From a checkpoint of a small contrastive audio-text model.
Training: soap at rate 0.0014, 2800 steps, batches of 64.
Rows from block 3 of the audio encoder of a small contrastive audio-text model, named by matrix and row number. Rows with one number belong to one neuron. Each number is 200 + 20 x the weight over its row's rms, rounded and kept within 0 to 999. All counts start at 0.
After each neuron's rows are labels from the 100 clips, of 14976, where the neuron reaches its highest value: "strongest on" is what is common among them. Only what is clearly more common there than usual is listed. The data: single notes of musical instruments (NSynth).
# fc1: MLP up (encoder.blocks.3.mlp.fc1.weight, 1024x256), inputs 172-255
# fc2: MLP down (encoder.blocks.3.mlp.fc2.weight, 256x1024, transposed), outputs 172-255

fc1.83,150,234,178,178,209,199,180,195,201,210,204,163,197,175,186,218,218,170,213,216,167,180,197,213,206,179,179,204,179,199,197,208,210,206,205,247,191,234,239,220,160,245,178,215,214,199,215,177,196,202,198,201,195,229,189,199,166,205,180,166,173,210,205,214,183,221,176,220,189,229,203,175,197,196,219,192,211,203,202,176,167,187,165,207
fc2.83,208,236,187,156,204,205,178,189,206,217,181,236,221,176,208,201,192,192,180,182,192,173,209,201,215,195,193,200,194,184,186,181,192,226,179,207,180,202,194,225,228,206,206,219,172,154,180,163,182,196,205,181,195,196,201,200,208,183,166,187,208,260,204,206,232,189,170,198,187,220,216,190,215,235,226,174,207,175,174,190,226,196,201,239
strongest on: octave 1; bass

fc1.428,191,218,188,236,198,236,183,214,176,187,215,194,198,206,207,204,175,213,198,150,181,193,222,208,193,199,171,205,214,177,220,194,227,221,177,226,195,210,188,223,185,228,212,179,202,207,201,192,206,207,197,205,211,226,203,196,202,246,200,214,184,184,187,156,205,196,202,207,222,184,181,187,203,195,199,200,222,184,211,227,154,214,194,183
fc2.428,219,206,215,224,195,163,229,175,199,206,192,213,234,201,199,208,203,187,225,233,201,222,187,205,208,188,200,202,183,254,185,179,177,192,181,164,201,207,220,168,190,204,213,236,189,206,216,192,199,188,235,196,198,185,242,191,181,177,213,208,236,192,230,180,203,228,190,188,194,151,180,237,180,225,198,195,200,218,180,185,213,185,218,237
strongest on: octave 3; pitch class A#; note: A#3

fc1.10,193,204,230,212,170,224,199,192,200,191,180,198,208,192,165,201,233,211,228,211,233,218,160,182,207,213,208,183,190,206,165,201,151,213,197,182,207,238,201,230,198,195,211,213,189,178,180,212,219,217,205,205,178,177,191,201,222,215,186,223,181,208,210,167,192,177,182,171,202,248,200,230,229,241,194,204,184,185,207,192,195,160,234,231
fc2.10,189,214,176,199,210,189,221,190,185,216,208,215,233,183,256,214,219,198,166,219,190,216,207,219,206,189,217,217,212,199,208,200,213,182,191,211,230,203,177,192,206,178,195,195,174,231,183,196,216,183,173,215,217,216,183,212,187,223,221,209,212,158,167,219,181,234,198,207,196,208,191,194,193,154,202,193,210,232,201,149,232,223,175,160
strongest on: octave 6; pitch class G#

fc1.189,197,223,172,205,212,191,224,171,174,251,203,177,209,225,197,187,210,170,206,173,232,207,185,196,192,178,188,188,206,212,181,194,190,200,174,226,166,230,194,216,234,189,204,210,180,167,188,214,219,205,209,229,176,177,201,171,179,205,187,231,191,245,177,189,192,186,182,197,185,212,213,254,197,184,177,151,203,185,164,239,203,182,210,211
fc2.189,186,189,189,186,194,175,186,215,224,192,162,215,196,199,207,218,187,186,178,227,168,166,200,205,173,184,201,227,225,197,216,178,192,221,200,179,217,199,208,180,223,228,217,216,181,253,188,185,192,215,179,191,219,193,198,211,215,196,232,187,186,155,179,188,195,211,218,201,202,206,208,187,205,233,187,206,192,196,233,139,203,195,187,185
strongest on: octave 3; pitch class F; note: F3

fc1.236,191,235,205,204,190,212,238,174,149,249,159,188,163,240,184,208,182,223,206,192,153,177,230,203,217,200,196,209,203,201,190,183,220,181,197,180,208,191,221,195,204,213,192,193,162,209,230,193,199,199,178,183,237,144,209,168,182,184,174,220,219,191,197,210,193,184,239,219,219,218,216,191,218,228,223,220,184,189,197,220,200,180,197,192
fc2.236,183,159,226,154,196,190,168,222,211,153,201,218,222,176,209,174,199,205,193,202,215,207,188,194,183,173,203,187,172,194,202,221,194,211,205,200,196,226,230,173,213,190,212,197,234,203,214,178,190,197,239,198,185,200,202,187,226,176,196,217,191,241,211,179,197,194,175,183,198,190,173,208,208,199,204,207,193,193,179,183,204,193,203,161
strongest on: octave 3

fc1.109,189,181,158,208,213,164,195,177,229,213,192,161,202,221,211,200,210,167,224,188,191,190,192,203,214,177,196,187,183,162,177,214,193,172,208,198,163,205,244,178,224,194,215,184,147,217,203,191,228,233,211,218,229,186,207,210,201,196,179,185,181,186,201,206,220,219,188,191,195,184,191,209,185,217,159,207,251,191,175,203,213,180,192,194
fc2.109,184,239,201,170,185,213,174,204,183,168,230,205,178,168,195,208,177,195,199,175,205,224,194,222,192,183,190,219,171,215,230,188,164,190,171,190,227,220,192,218,194,215,200,197,219,198,205,210,172,153,192,196,192,208,199,201,211,195,236,195,207,221,208,195,173,208,199,216,182,214,216,204,190,214,216,199,178,203,226,199,207,203,235,203
strongest on: guitar

fc1.511,169,209,201,198,161,209,200,233,204,215,220,221,198,192,221,224,193,203,182,196,185,205,221,221,200,204,182,209,198,172,211,185,203,189,187,215,203,211,181,144,174,201,206,204,196,226,202,209,254,226,188,205,198,202,185,176,215,232,170,218,232,225,188,187,193,190,181,168,179,196,179,231,195,203,218,190,188,203,225,226,184,198,209,198
fc2.511,203,224,175,191,211,175,221,188,165,213,181,220,240,220,190,177,170,226,205,196,208,191,176,182,215,203,215,179,219,223,187,192,155,223,183,194,195,231,220,234,221,198,186,220,183,195,190,176,161,198,187,180,169,192,204,191,225,176,223,190,210,203,203,211,172,218,203,210,202,212,204,223,209,170,212,235,211,198,161,196,208,218,220,210
strongest on: octave 4; pitch class A#; note: A#4

fc1.548,171,211,191,182,168,155,182,159,178,237,203,198,173,167,209,212,178,204,195,194,192,229,188,199,209,178,207,160,201,219,173,220,179,171,172,185,228,204,174,211,140,180,215,205,170,206,200,202,197,197,212,233,213,165,208,209,228,212,197,183,204,190,164,187,205,210,224,197,199,201,213,215,203,201,220,187,211,204,201,224,164,219,169,189
fc2.548,202,220,214,198,193,218,226,192,222,194,210,195,231,223,224,184,210,166,206,216,225,216,210,180,197,175,239,219,196,197,209,211,221,237,220,197,181,199,213,220,200,197,191,180,205,203,162,202,225,194,203,178,216,216,164,199,188,172,218,194,207,225,220,209,173,208,189,233,202,179,222,208,188,213,178,235,174,201,252,200,199,198,200,203
strongest on: octave 4; pitch class F#; note: F#4

fc1.244,253,176,181,208,204,184,193,185,164,169,198,172,177,182,203,200,193,206,197,212,197,221,187,225,230,218,188,192,248,201,187,198,237,229,233,203,203,174,184,208,224,232,230,201,214,204,145,187,175,196,161,184,184,189,205,175,212,220,192,182,216,186,200,212,222,219,172,196,178,182,220,187,149,173,211,194,214,221,201,229,162,214,187,181
fc2.244,188,214,178,217,171,219,220,202,163,211,226,192,192,215,210,204,244,169,216,168,176,179,196,191,215,182,202,201,183,200,201,219,180,192,182,234,211,224,169,226,167,185,200,213,216,217,201,207,211,219,184,207,223,202,198,186,205,192,224,188,231,195,220,178,178,207,183,187,212,227,213,175,199,211,204,217,177,193,194,189,155,209,214,216
strongest on: pitch class F#

fc1.95,180,218,184,211,193,175,214,198,182,221,203,203,215,188,226,231,192,192,225,173,196,185,203,193,211,209,202,146,228,230,172,216,188,194,214,191,167,236,190,183,209,169,191,216,218,216,202,237,187,189,196,201,187,174,230,163,203,189,210,200,207,212,147,185,181,203,208,205,211,198,173,184,235,187,206,195,178,235,197,239,195,175,189,231
fc2.95,212,204,143,170,197,198,202,193,235,225,207,204,187,225,188,166,208,207,209,199,197,221,214,240,179,182,199,207,186,177,217,199,214,208,204,212,213,179,226,201,221,192,217,182,168,202,211,212,180,202,162,184,208,217,188,172,226,168,191,200,198,204,214,212,175,222,208,218,220,219,237,212,228,171,205,189,183,219,227,171,196,196,214,191
strongest on: octave 3; pitch class G#; note: G#3; note: C#3

fc1.497,219,182,170,174,232,184,187,206,199,194,204,189,176,254,258,251,166,211,208,203,187,226,222,198,179,190,185,203,199,199,209,202,200,236,198,205,187,184,182,214,228,200,206,196,220,206,189,190,245,180,184,186,189,221,169,198,186,229,191,224,198,193,161,193,175,190,221,188,189,218,180,209,182,171,180,191,204,215,179,238,203,177,208,200
fc2.497,194,224,232,224,183,198,209,195,202,229,156,196,177,164,158,184,197,208,186,190,234,189,203,224,202,184,205,200,224,205,201,191,220,212,199,209,203,207,192,179,212,177,213,191,193,232,189,189,198,204,198,201,187,189,194,183,216,158,221,241,226,174,167,175,207,195,187,231,228,197,222,234,233,195,157,205,203,176,214,194,176,181,217,196
strongest on: octave 6; pitch class B

fc1.178,203,195,187,209,213,202,207,189,146,180,172,181,173,183,211,166,193,186,212,223,213,184,185,226,216,175,209,160,196,213,201,189,192,222,186,215,229,225,212,175,190,195,207,227,177,193,184,145,225,242,199,163,193,203,204,201,195,223,200,202,195,181,167,249,197,241,192,216,184,160,197,199,184,182,189,179,234,211,209,186,195,197,208,211
fc2.178,187,224,220,223,207,199,198,198,208,147,221,192,190,220,209,179,231,226,201,183,196,225,193,220,211,221,208,198,206,174,215,197,225,202,171,203,190,195,222,194,197,204,215,186,227,209,189,202,202,199,217,189,223,196,208,140,221,210,192,177,170,192,225,213,181,182,187,192,222,228,188,172,193,210,179,226,199,207,200,208,230,227,210,188
strongest on: octave 3; pitch class C; note: C3

fc1.237,215,236,193,249,172,238,207,178,185,173,188,203,236,174,194,224,186,193,174,189,198,211,206,181,171,193,199,222,189,220,192,214,196,223,154,208,210,190,210,216,193,196,188,218,195,158,228,230,241,191,197,207,213,204,195,219,204,216,239,211,207,213,243,172,207,202,219,223,251,183,189,177,228,184,185,162,220,194,206,188,205,208,203,196
fc2.237,190,205,189,178,204,197,212,195,250,230,232,193,247,212,194,194,172,201,197,252,185,183,201,202,211,184,177,186,206,203,191,207,200,197,232,153,201,207,179,174,213,203,246,211,211,210,212,198,201,204,225,226,181,209,185,205,190,171,226,216,196,201,201,210,181,213,200,186,186,193,181,227,178,178,197,219,238,211,207,170,179,198,178,193
strongest on: octave 2

fc1.11,206,226,177,214,185,223,215,213,232,199,202,228,202,187,168,250,238,190,205,168,202,195,181,225,183,214,166,212,200,217,174,174,248,180,198,208,209,180,214,203,178,213,185,190,181,186,169,174,195,203,198,233,207,198,220,193,171,210,211,223,185,209,230,174,187,204,183,240,204,209,167,202,197,190,185,219,198,225,201,187,175,158,217,204
fc2.11,176,190,212,202,211,189,188,208,139,191,177,201,205,173,210,233,216,244,183,249,182,227,223,187,205,206,231,220,161,211,200,196,162,203,193,203,179,198,206,197,208,230,225,228,194,192,223,200,183,184,207,188,193,213,240,183,184,177,188,219,217,177,150,195,201,243,174,188,168,183,177,214,232,215,224,207,196,246,221,170,211,189,239,202
strongest on: octave 4; pitch class F; note: F4; organ

fc1.721,183,231,162,216,167,180,194,195,205,196,205,180,197,208,198,178,221,190,211,214,178,165,173,160,198,189,177,202,194,210,186,224,204,170,219,187,224,202,208,214,184,204,213,172,183,174,182,157,181,230,212,220,208,221,226,217,197,209,188,208,186,208,214,254,210,213,190,168,212,194,200,181,163,203,216,177,224,228,231,202,184,204,175,233
fc2.721,193,199,229,180,211,226,224,193,183,157,206,186,211,209,220,202,196,197,212,157,187,216,189,212,226,200,205,185,195,167,199,203,196,193,158,228,175,220,213,224,200,235,217,172,211,186,179,206,207,193,208,189,232,183,202,219,193,198,193,194,175,208,232,217,202,205,167,201,179,216,183,211,214,243,195,204,214,213,186,204,233,216,201,177
strongest on: octave 1; pitch class B; octave 7

fc1.307,187,233,188,209,171,230,205,206,204,208,221,226,201,228,205,187,208,187,192,174,200,192,210,192,214,220,188,186,181,181,183,227,180,210,251,190,209,209,231,209,183,185,177,224,182,179,216,188,172,189,206,221,203,242,171,189,223,199,187,220,217,195,222,231,176,211,200,227,216,193,193,241,205,215,224,198,197,170,176,171,219,205,197,173
fc2.307,202,177,183,181,214,184,175,201,168,208,203,188,163,227,160,199,200,213,230,225,173,179,205,238,219,206,183,207,188,219,193,172,159,208,157,186,199,197,194,226,196,218,200,179,223,189,193,234,203,243,207,197,182,201,189,166,180,216,205,220,192,191,213,166,210,188,185,167,198,215,218,168,217,166,176,191,209,213,230,218,185,215,189,210
strongest on: octave 6

fc1.711,182,230,175,179,183,156,177,204,198,211,185,182,194,233,163,211,201,168,205,215,163,219,199,185,205,208,191,192,245,211,161,235,221,163,194,208,159,244,212,216,185,190,200,204,209,217,183,179,190,192,232,245,173,222,190,148,207,196,225,233,212,216,158,224,189,219,176,187,195,168,256,200,202,164,224,188,180,207,204,192,169,174,205,188
fc2.711,211,216,208,230,205,216,232,187,172,186,209,229,219,152,238,202,238,192,204,210,199,202,167,208,192,187,191,206,163,208,231,224,166,194,188,185,203,198,217,235,137,189,202,181,189,158,192,186,223,208,178,185,231,208,207,239,194,187,178,192,223,205,205,195,177,213,167,190,180,208,187,214,237,181,196,229,190,229,201,186,197,199,195,215
strongest on: pitch class F#; octave 4; note: F#4; instrument family: organ

fc1.605,193,209,194,176,215,198,177,198,201,202,214,195,203,168,189,173,194,199,208,217,201,193,217,207,191,237,198,180,182,196,205,189,178,218,178,195,214,205,213,216,221,228,210,185,201,191,143,191,177,164,197,183,226,192,186,182,196,198,212,203,185,208,190,187,210,207,187,237,226,176,211,189,201,212,184,221,223,197,201,241,186,208,192,212
fc2.605,184,218,205,186,196,202,215,202,219,200,202,197,186,192,209,204,198,185,215,198,176,169,191,198,179,187,190,188,217,182,195,202,193,189,242,201,167,192,180,220,194,191,207,212,216,175,191,181,208,261,210,206,211,178,191,213,196,202,189,132,229,202,208,167,199,204,198,207,189,217,183,212,208,218,197,189,187,206,182,223,203,187,192,168
strongest on: octave 6

fc1.697,243,219,161,174,219,193,189,225,216,167,193,156,207,209,181,183,181,182,206,204,215,211,205,229,173,200,214,167,231,226,199,225,231,215,206,170,221,213,225,194,193,197,219,193,202,190,183,213,195,204,209,195,182,200,206,192,216,189,212,231,201,212,211,232,187,209,170,198,180,163,230,191,180,156,221,183,158,215,201,187,175,205,206,191
fc2.697,186,197,170,224,166,209,197,190,190,176,219,208,213,203,199,182,257,193,218,207,195,197,159,228,238,188,199,204,184,181,199,196,172,194,206,222,158,223,200,206,173,202,193,184,214,209,196,189,209,184,161,196,238,204,192,196,216,231,189,166,229,196,243,184,175,231,170,203,201,230,176,188,204,205,184,242,197,197,221,218,171,190,209,190
strongest on: pitch class F#; octave 4; note: F#4; instrument family: keyboard

fc1.34,201,223,245,212,173,197,175,203,207,203,220,190,226,186,194,226,203,200,215,211,187,189,202,174,187,196,184,209,190,186,184,207,212,168,200,188,194,189,225,215,177,173,205,211,187,190,188,181,225,217,202,199,230,208,179,195,196,210,221,233,219,206,234,164,182,203,239,225,191,173,192,184,204,239,218,171,199,172,201,222,178,210,211,198
fc2.34,192,189,179,222,179,189,241,173,246,232,180,221,200,209,169,218,195,200,214,198,211,201,187,193,230,197,204,193,192,203,207,183,230,232,202,190,192,193,183,179,210,210,193,194,192,201,209,195,181,190,215,191,189,151,223,188,184,194,208,194,193,190,160,232,219,190,196,186,236,234,187,200,194,171,203,231,196,214,189,195,192,204,184,211
strongest on: octave 2

fc1.694,217,204,204,228,174,228,165,153,234,205,204,163,226,217,197,202,186,208,197,206,190,230,207,198,211,202,224,217,218,229,183,205,215,179,163,226,191,189,189,199,203,222,207,192,193,195,210,188,214,230,190,218,199,170,228,210,190,209,227,199,184,220,195,228,199,189,191,174,212,185,215,201,219,212,186,234,195,206,197,210,206,188,203,191
fc2.694,187,220,231,172,198,210,197,211,208,191,204,217,202,194,193,213,197,191,199,229,213,199,205,222,228,185,198,180,186,151,235,196,214,194,240,163,233,217,181,188,242,160,239,202,196,203,204,216,213,193,197,219,198,240,161,214,187,188,168,185,201,168,203,180,200,203,204,197,183,225,186,213,200,187,192,223,247,198,217,173,178,200,175,169
strongest on: octave 6

fc1.546,174,222,182,189,174,185,175,217,188,169,207,175,211,220,179,191,232,188,246,196,203,180,218,161,215,205,151,207,189,201,187,207,179,175,194,201,204,213,198,202,201,200,185,199,183,190,194,193,155,208,234,221,167,226,207,194,236,227,193,199,221,203,192,223,225,237,214,171,239,178,203,217,162,160,182,159,186,210,233,216,211,157,206,223
fc2.546,184,211,228,180,183,215,201,206,169,232,201,181,209,207,220,230,191,154,164,197,169,179,178,173,213,228,184,205,176,194,232,203,167,188,195,197,190,222,193,241,174,224,218,181,205,155,221,243,241,194,196,210,203,212,187,233,183,201,192,198,171,222,222,201,198,187,190,174,193,197,191,210,207,219,204,217,210,196,191,177,225,211,202,201
strongest on: guitar; octave 1

fc1.689,195,209,165,173,190,198,211,161,191,176,183,202,179,226,215,204,197,216,220,188,213,194,202,182,192,183,190,194,190,200,175,185,177,203,239,191,172,187,209,219,220,185,173,226,216,199,190,218,185,185,224,210,231,217,248,209,202,196,205,199,189,194,213,202,189,173,159,222,205,172,200,170,197,202,180,205,141,192,196,230,222,179,183,232
fc2.689,202,229,194,236,216,211,190,210,214,223,211,200,225,172,188,199,222,219,189,210,221,225,224,228,205,186,203,200,197,216,255,188,217,210,172,196,210,186,169,195,208,199,204,216,155,213,235,220,218,212,191,196,160,171,192,197,216,196,207,211,170,192,207,175,219,210,226,214,208,225,197,177,184,194,195,187,181,182,192,146,199,204,210,189
strongest on: pitch class B; octave 4; note: B4; octave 5

fc1.579,174,235,141,199,211,182,205,196,199,221,212,233,203,172,194,187,189,165,206,210,235,184,192,229,157,207,189,169,198,168,212,222,213,229,189,245,139,204,195,201,213,207,225,205,159,187,210,223,258,189,194,203,217,202,219,221,180,235,218,199,186,194,208,181,215,205,205,204,208,186,189,227,189,238,180,195,187,204,217,205,221,186,211,220
fc2.579,206,168,203,217,193,209,179,187,184,178,191,193,187,184,157,199,210,197,200,206,170,219,213,192,220,183,189,209,203,177,187,181,208,183,231,173,215,202,200,220,208,186,199,185,239,213,210,166,152,210,203,209,203,210,200,170,206,185,194,194,196,196,185,240,190,181,215,210,184,241,205,202,205,153,197,209,221,226,220,165,191,226,191,193
strongest on: pitch class F#; octave 6; note: F#6; instrument family: string

fc1.323,197,226,213,208,199,206,206,210,138,195,181,195,198,201,206,246,182,210,179,182,193,232,221,165,192,187,171,170,199,200,226,199,189,197,200,240,193,194,175,236,195,187,196,206,166,197,208,179,206,185,186,225,210,177,176,224,167,197,205,204,184,202,197,187,190,212,180,220,177,185,198,206,182,216,250,159,202,194,186,189,166,206,180,208
fc2.323,217,165,192,186,223,157,198,173,214,251,191,177,224,168,209,170,195,209,207,200,195,194,187,210,214,183,220,179,218,211,207,185,211,190,170,183,217,211,191,156,229,228,215,188,199,223,192,185,205,250,245,204,210,252,228,174,208,185,212,200,214,179,206,183,234,192,237,206,237,217,213,172,178,229,171,165,179,192,200,184,203,186,200,200
strongest on: pitch class B

fc1.144,238,216,220,224,219,152,209,183,230,208,172,161,204,205,223,213,233,192,200,204,188,188,186,222,230,241,196,184,174,169,184,211,199,207,173,182,224,204,180,215,208,181,209,193,154,193,169,222,219,248,193,190,200,198,199,173,200,172,192,234,184,205,188,191,192,208,229,204,220,192,208,209,178,175,229,186,185,232,222,187,213,198,195,208
fc2.144,190,212,168,233,213,200,180,220,189,189,223,182,207,219,238,211,199,177,221,174,196,218,171,180,195,180,234,224,185,203,203,232,233,205,217,192,222,239,172,231,166,189,194,192,233,205,182,227,206,193,192,210,207,204,180,248,224,214,161,166,211,204,202,173,183,218,194,208,189,176,200,193,231,196,167,228,193,187,206,196,204,197,169,210
strongest on: octave 2

fc1.319,188,184,181,227,168,178,198,170,180,222,160,203,199,184,225,235,225,214,184,196,204,187,163,146,205,192,221,213,198,215,222,192,167,212,206,221,201,178,225,212,188,212,233,176,209,211,202,219,177,203,219,202,184,218,185,191,178,204,247,199,170,219,197,163,184,169,194,211,230,177,226,175,183,192,221,185,214,240,221,197,242,214,210,167
fc2.319,201,190,170,166,188,213,203,197,197,221,219,151,252,188,220,179,188,189,204,197,157,189,185,195,200,222,182,162,196,214,200,185,172,198,178,213,204,201,179,216,192,216,192,207,171,222,193,207,236,185,196,210,167,186,196,199,208,227,192,221,203,232,211,202,189,234,208,221,214,209,183,206,221,226,170,186,204,206,177,166,228,174,224,187
strongest on: octave 6; pitch class A#

fc1.375,222,213,191,168,220,189,197,198,185,239,209,194,212,203,223,230,202,162,226,216,202,196,192,177,215,184,186,165,179,225,232,219,184,199,200,197,210,174,212,221,187,186,205,236,222,179,173,176,188,241,166,178,199,214,183,180,188,177,193,233,225,187,177,210,195,194,199,201,197,201,207,185,162,170,226,169,178,227,208,200,218,172,184,208
fc2.375,218,229,213,244,189,192,184,166,193,194,169,213,169,205,183,174,198,219,216,190,216,193,194,222,223,203,193,226,198,235,217,176,214,189,194,210,210,216,213,225,224,242,201,182,221,205,254,206,214,200,203,170,187,223,213,186,196,208,207,212,231,175,194,190,187,203,188,219,207,174,198,196,221,199,190,176,180,186,221,242,157,197,197,205
strongest on: octave 4; pitch class B; note: B4

fc1.528,169,200,192,188,203,169,209,189,197,170,157,170,169,191,189,238,166,207,202,198,188,219,219,202,227,193,220,208,186,186,170,225,164,184,230,187,212,224,219,163,180,175,204,223,211,182,225,211,187,183,207,189,189,200,202,183,179,200,198,200,209,218,204,195,216,198,197,196,215,206,188,190,187,203,190,220,171,217,218,238,193,197,192,197
fc2.528,210,232,181,208,205,175,208,201,272,221,220,202,205,203,195,206,186,187,211,215,188,217,230,173,203,197,202,196,207,174,245,175,200,209,188,208,225,181,183,193,203,236,205,216,185,227,184,227,194,208,173,187,156,188,217,179,231,171,222,184,183,190,215,169,199,190,212,206,232,185,195,180,211,215,190,192,170,190,191,140,189,221,219,187
strongest on: pitch class B; octave 3; note: B3

fc1.536,192,241,197,166,164,161,180,217,214,192,158,191,221,189,183,224,209,227,181,218,182,216,235,194,182,171,229,201,200,181,182,215,185,213,158,196,193,211,186,234,178,199,213,199,190,200,218,208,219,182,171,206,209,222,198,192,203,211,172,200,181,202,176,179,208,204,226,196,237,191,186,198,171,211,216,180,201,194,178,217,209,191,201,219
fc2.536,217,170,222,234,213,180,197,185,185,221,204,199,187,219,222,187,175,193,254,197,207,195,182,197,234,193,174,178,203,153,199,212,228,173,258,189,201,199,223,203,222,174,189,213,189,199,186,187,202,187,189,199,183,174,191,229,202,177,203,168,208,199,203,253,207,196,189,192,198,201,213,201,209,180,198,210,179,234,253,154,170,198,177,194
strongest on: octave 6; pitch class D; note: D6

fc1.126,188,211,204,199,222,217,185,217,222,183,232,177,225,199,244,213,165,220,210,189,198,203,205,179,193,209,215,225,207,226,203,194,159,234,194,225,179,158,198,163,186,211,243,197,180,202,214,223,178,205,201,188,224,209,201,224,200,225,235,244,198,212,239,183,202,197,185,208,229,183,237,207,175,218,196,250,182,199,184,204,184,210,160,203
fc2.126,205,210,222,213,188,201,208,188,225,184,210,191,213,202,193,200,218,196,208,191,204,243,208,239,220,204,195,214,185,237,192,149,214,177,166,190,216,192,196,217,172,191,210,207,167,227,192,223,197,189,190,194,181,194,217,204,200,201,210,211,188,207,206,201,229,203,189,196,181,199,162,187,187,203,197,186,178,222,190,203,190,230,183,179
strongest on: octave 4; pitch class D

fc1.73,192,200,190,202,200,210,169,219,182,208,236,190,204,227,220,181,168,179,215,209,193,178,180,200,205,229,184,198,184,245,220,219,189,207,232,218,217,164,208,176,226,219,194,191,180,173,198,182,196,221,191,193,182,173,195,188,191,200,233,213,201,173,217,191,180,245,191,183,191,157,203,200,201,219,180,172,230,237,228,188,193,226,228,227
fc2.73,199,215,195,197,210,208,191,217,197,188,190,182,209,213,178,196,238,198,182,195,202,171,191,208,205,219,210,240,216,172,201,192,214,211,178,196,185,213,210,196,195,184,225,214,242,220,218,224,202,180,226,199,218,215,208,194,212,222,192,190,187,204,202,211,213,182,211,205,207,244,206,171,179,179,180,239,181,174,218,201,197,214,212,205
strongest on: octave 3; pitch class C; note: C3

fc1.205,186,205,218,191,192,190,201,203,194,238,187,170,199,242,211,200,180,209,210,170,185,229,204,202,203,218,198,160,220,202,193,219,160,225,184,190,183,193,215,176,185,160,197,193,189,213,179,148,190,232,225,215,198,190,184,192,201,194,182,225,227,226,180,187,182,206,194,208,228,174,213,233,183,175,187,203,210,132,182,167,223,223,228,186
fc2.205,189,206,186,171,222,180,193,198,196,197,248,210,184,159,197,189,200,183,176,202,243,201,181,180,177,175,219,217,180,205,202,172,246,204,183,206,213,202,183,231,213,213,203,203,199,198,177,230,204,181,223,216,198,205,202,212,203,189,176,167,168,186,213,175,230,195,189,192,174,226,213,194,212,215,187,259,197,210,215,187,199,175,185,201
strongest on: pitch class B; octave 3; note: B3; organ

fc1.578,234,192,170,158,205,187,220,188,196,219,204,211,220,202,191,192,204,205,215,175,187,202,212,169,197,178,194,208,167,192,212,211,229,177,211,238,170,160,224,186,221,215,195,190,196,172,181,181,196,201,226,233,182,172,199,201,187,169,183,202,222,189,224,233,202,218,180,198,220,163,252,199,207,237,191,209,209,183,204,197,170,180,190,178
fc2.578,181,215,227,204,199,206,158,207,230,191,216,232,191,175,209,194,202,162,195,229,181,172,195,252,220,187,178,174,190,224,207,183,182,205,195,208,225,186,176,209,214,216,185,225,187,209,200,236,198,199,182,198,222,207,192,254,178,239,178,155,185,206,211,160,196,182,221,201,176,234,211,189,224,215,203,193,228,199,197,203,215,180,188,218
strongest on: guitar

fc1.568,222,173,154,206,185,193,194,221,162,223,171,235,187,188,195,209,204,205,225,210,190,198,247,205,224,203,231,154,209,199,196,188,244,238,192,192,166,199,187,206,211,185,213,186,170,191,206,264,198,195,205,170,198,226,205,196,239,225,203,170,204,199,175,207,210,223,179,200,194,184,170,193,195,171,180,202,207,219,175,197,206,213,194,204
fc2.568,203,233,199,211,195,177,197,176,195,226,212,172,183,241,221,204,175,169,191,222,194,195,177,218,202,195,174,210,185,181,233,236,202,204,205,193,202,189,179,232,168,134,203,223,197,212,214,202,199,182,174,202,196,199,178,172,181,215,197,207,208,202,218,227,208,209,203,173,217,182,214,185,199,179,219,236,176,214,201,214,219,230,177,200
strongest on: octave 3; pitch class C#; note: C#3; note: E3

fc1.227,225,207,173,201,210,244,173,213,172,228,225,188,243,183,186,187,196,177,175,205,190,223,203,207,195,196,211,174,217,213,235,194,176,200,222,187,177,194,178,209,226,197,189,195,196,240,201,205,226,222,195,181,175,184,207,223,235,195,197,243,207,197,176,208,215,250,182,204,214,144,203,240,194,203,206,198,203,209,203,176,163,217,194,211
fc2.227,194,177,214,206,156,195,224,190,195,192,203,159,186,210,192,192,207,214,215,203,236,197,210,201,199,178,201,237,185,215,188,191,196,209,187,190,218,227,201,191,201,194,192,199,184,215,146,182,200,184,203,223,220,236,192,155,189,174,220,181,208,201,230,219,175,195,214,194,180,180,203,220,208,173,224,216,174,236,222,218,184,185,201,211
strongest on: octave 5; pitch class C#; note: C#5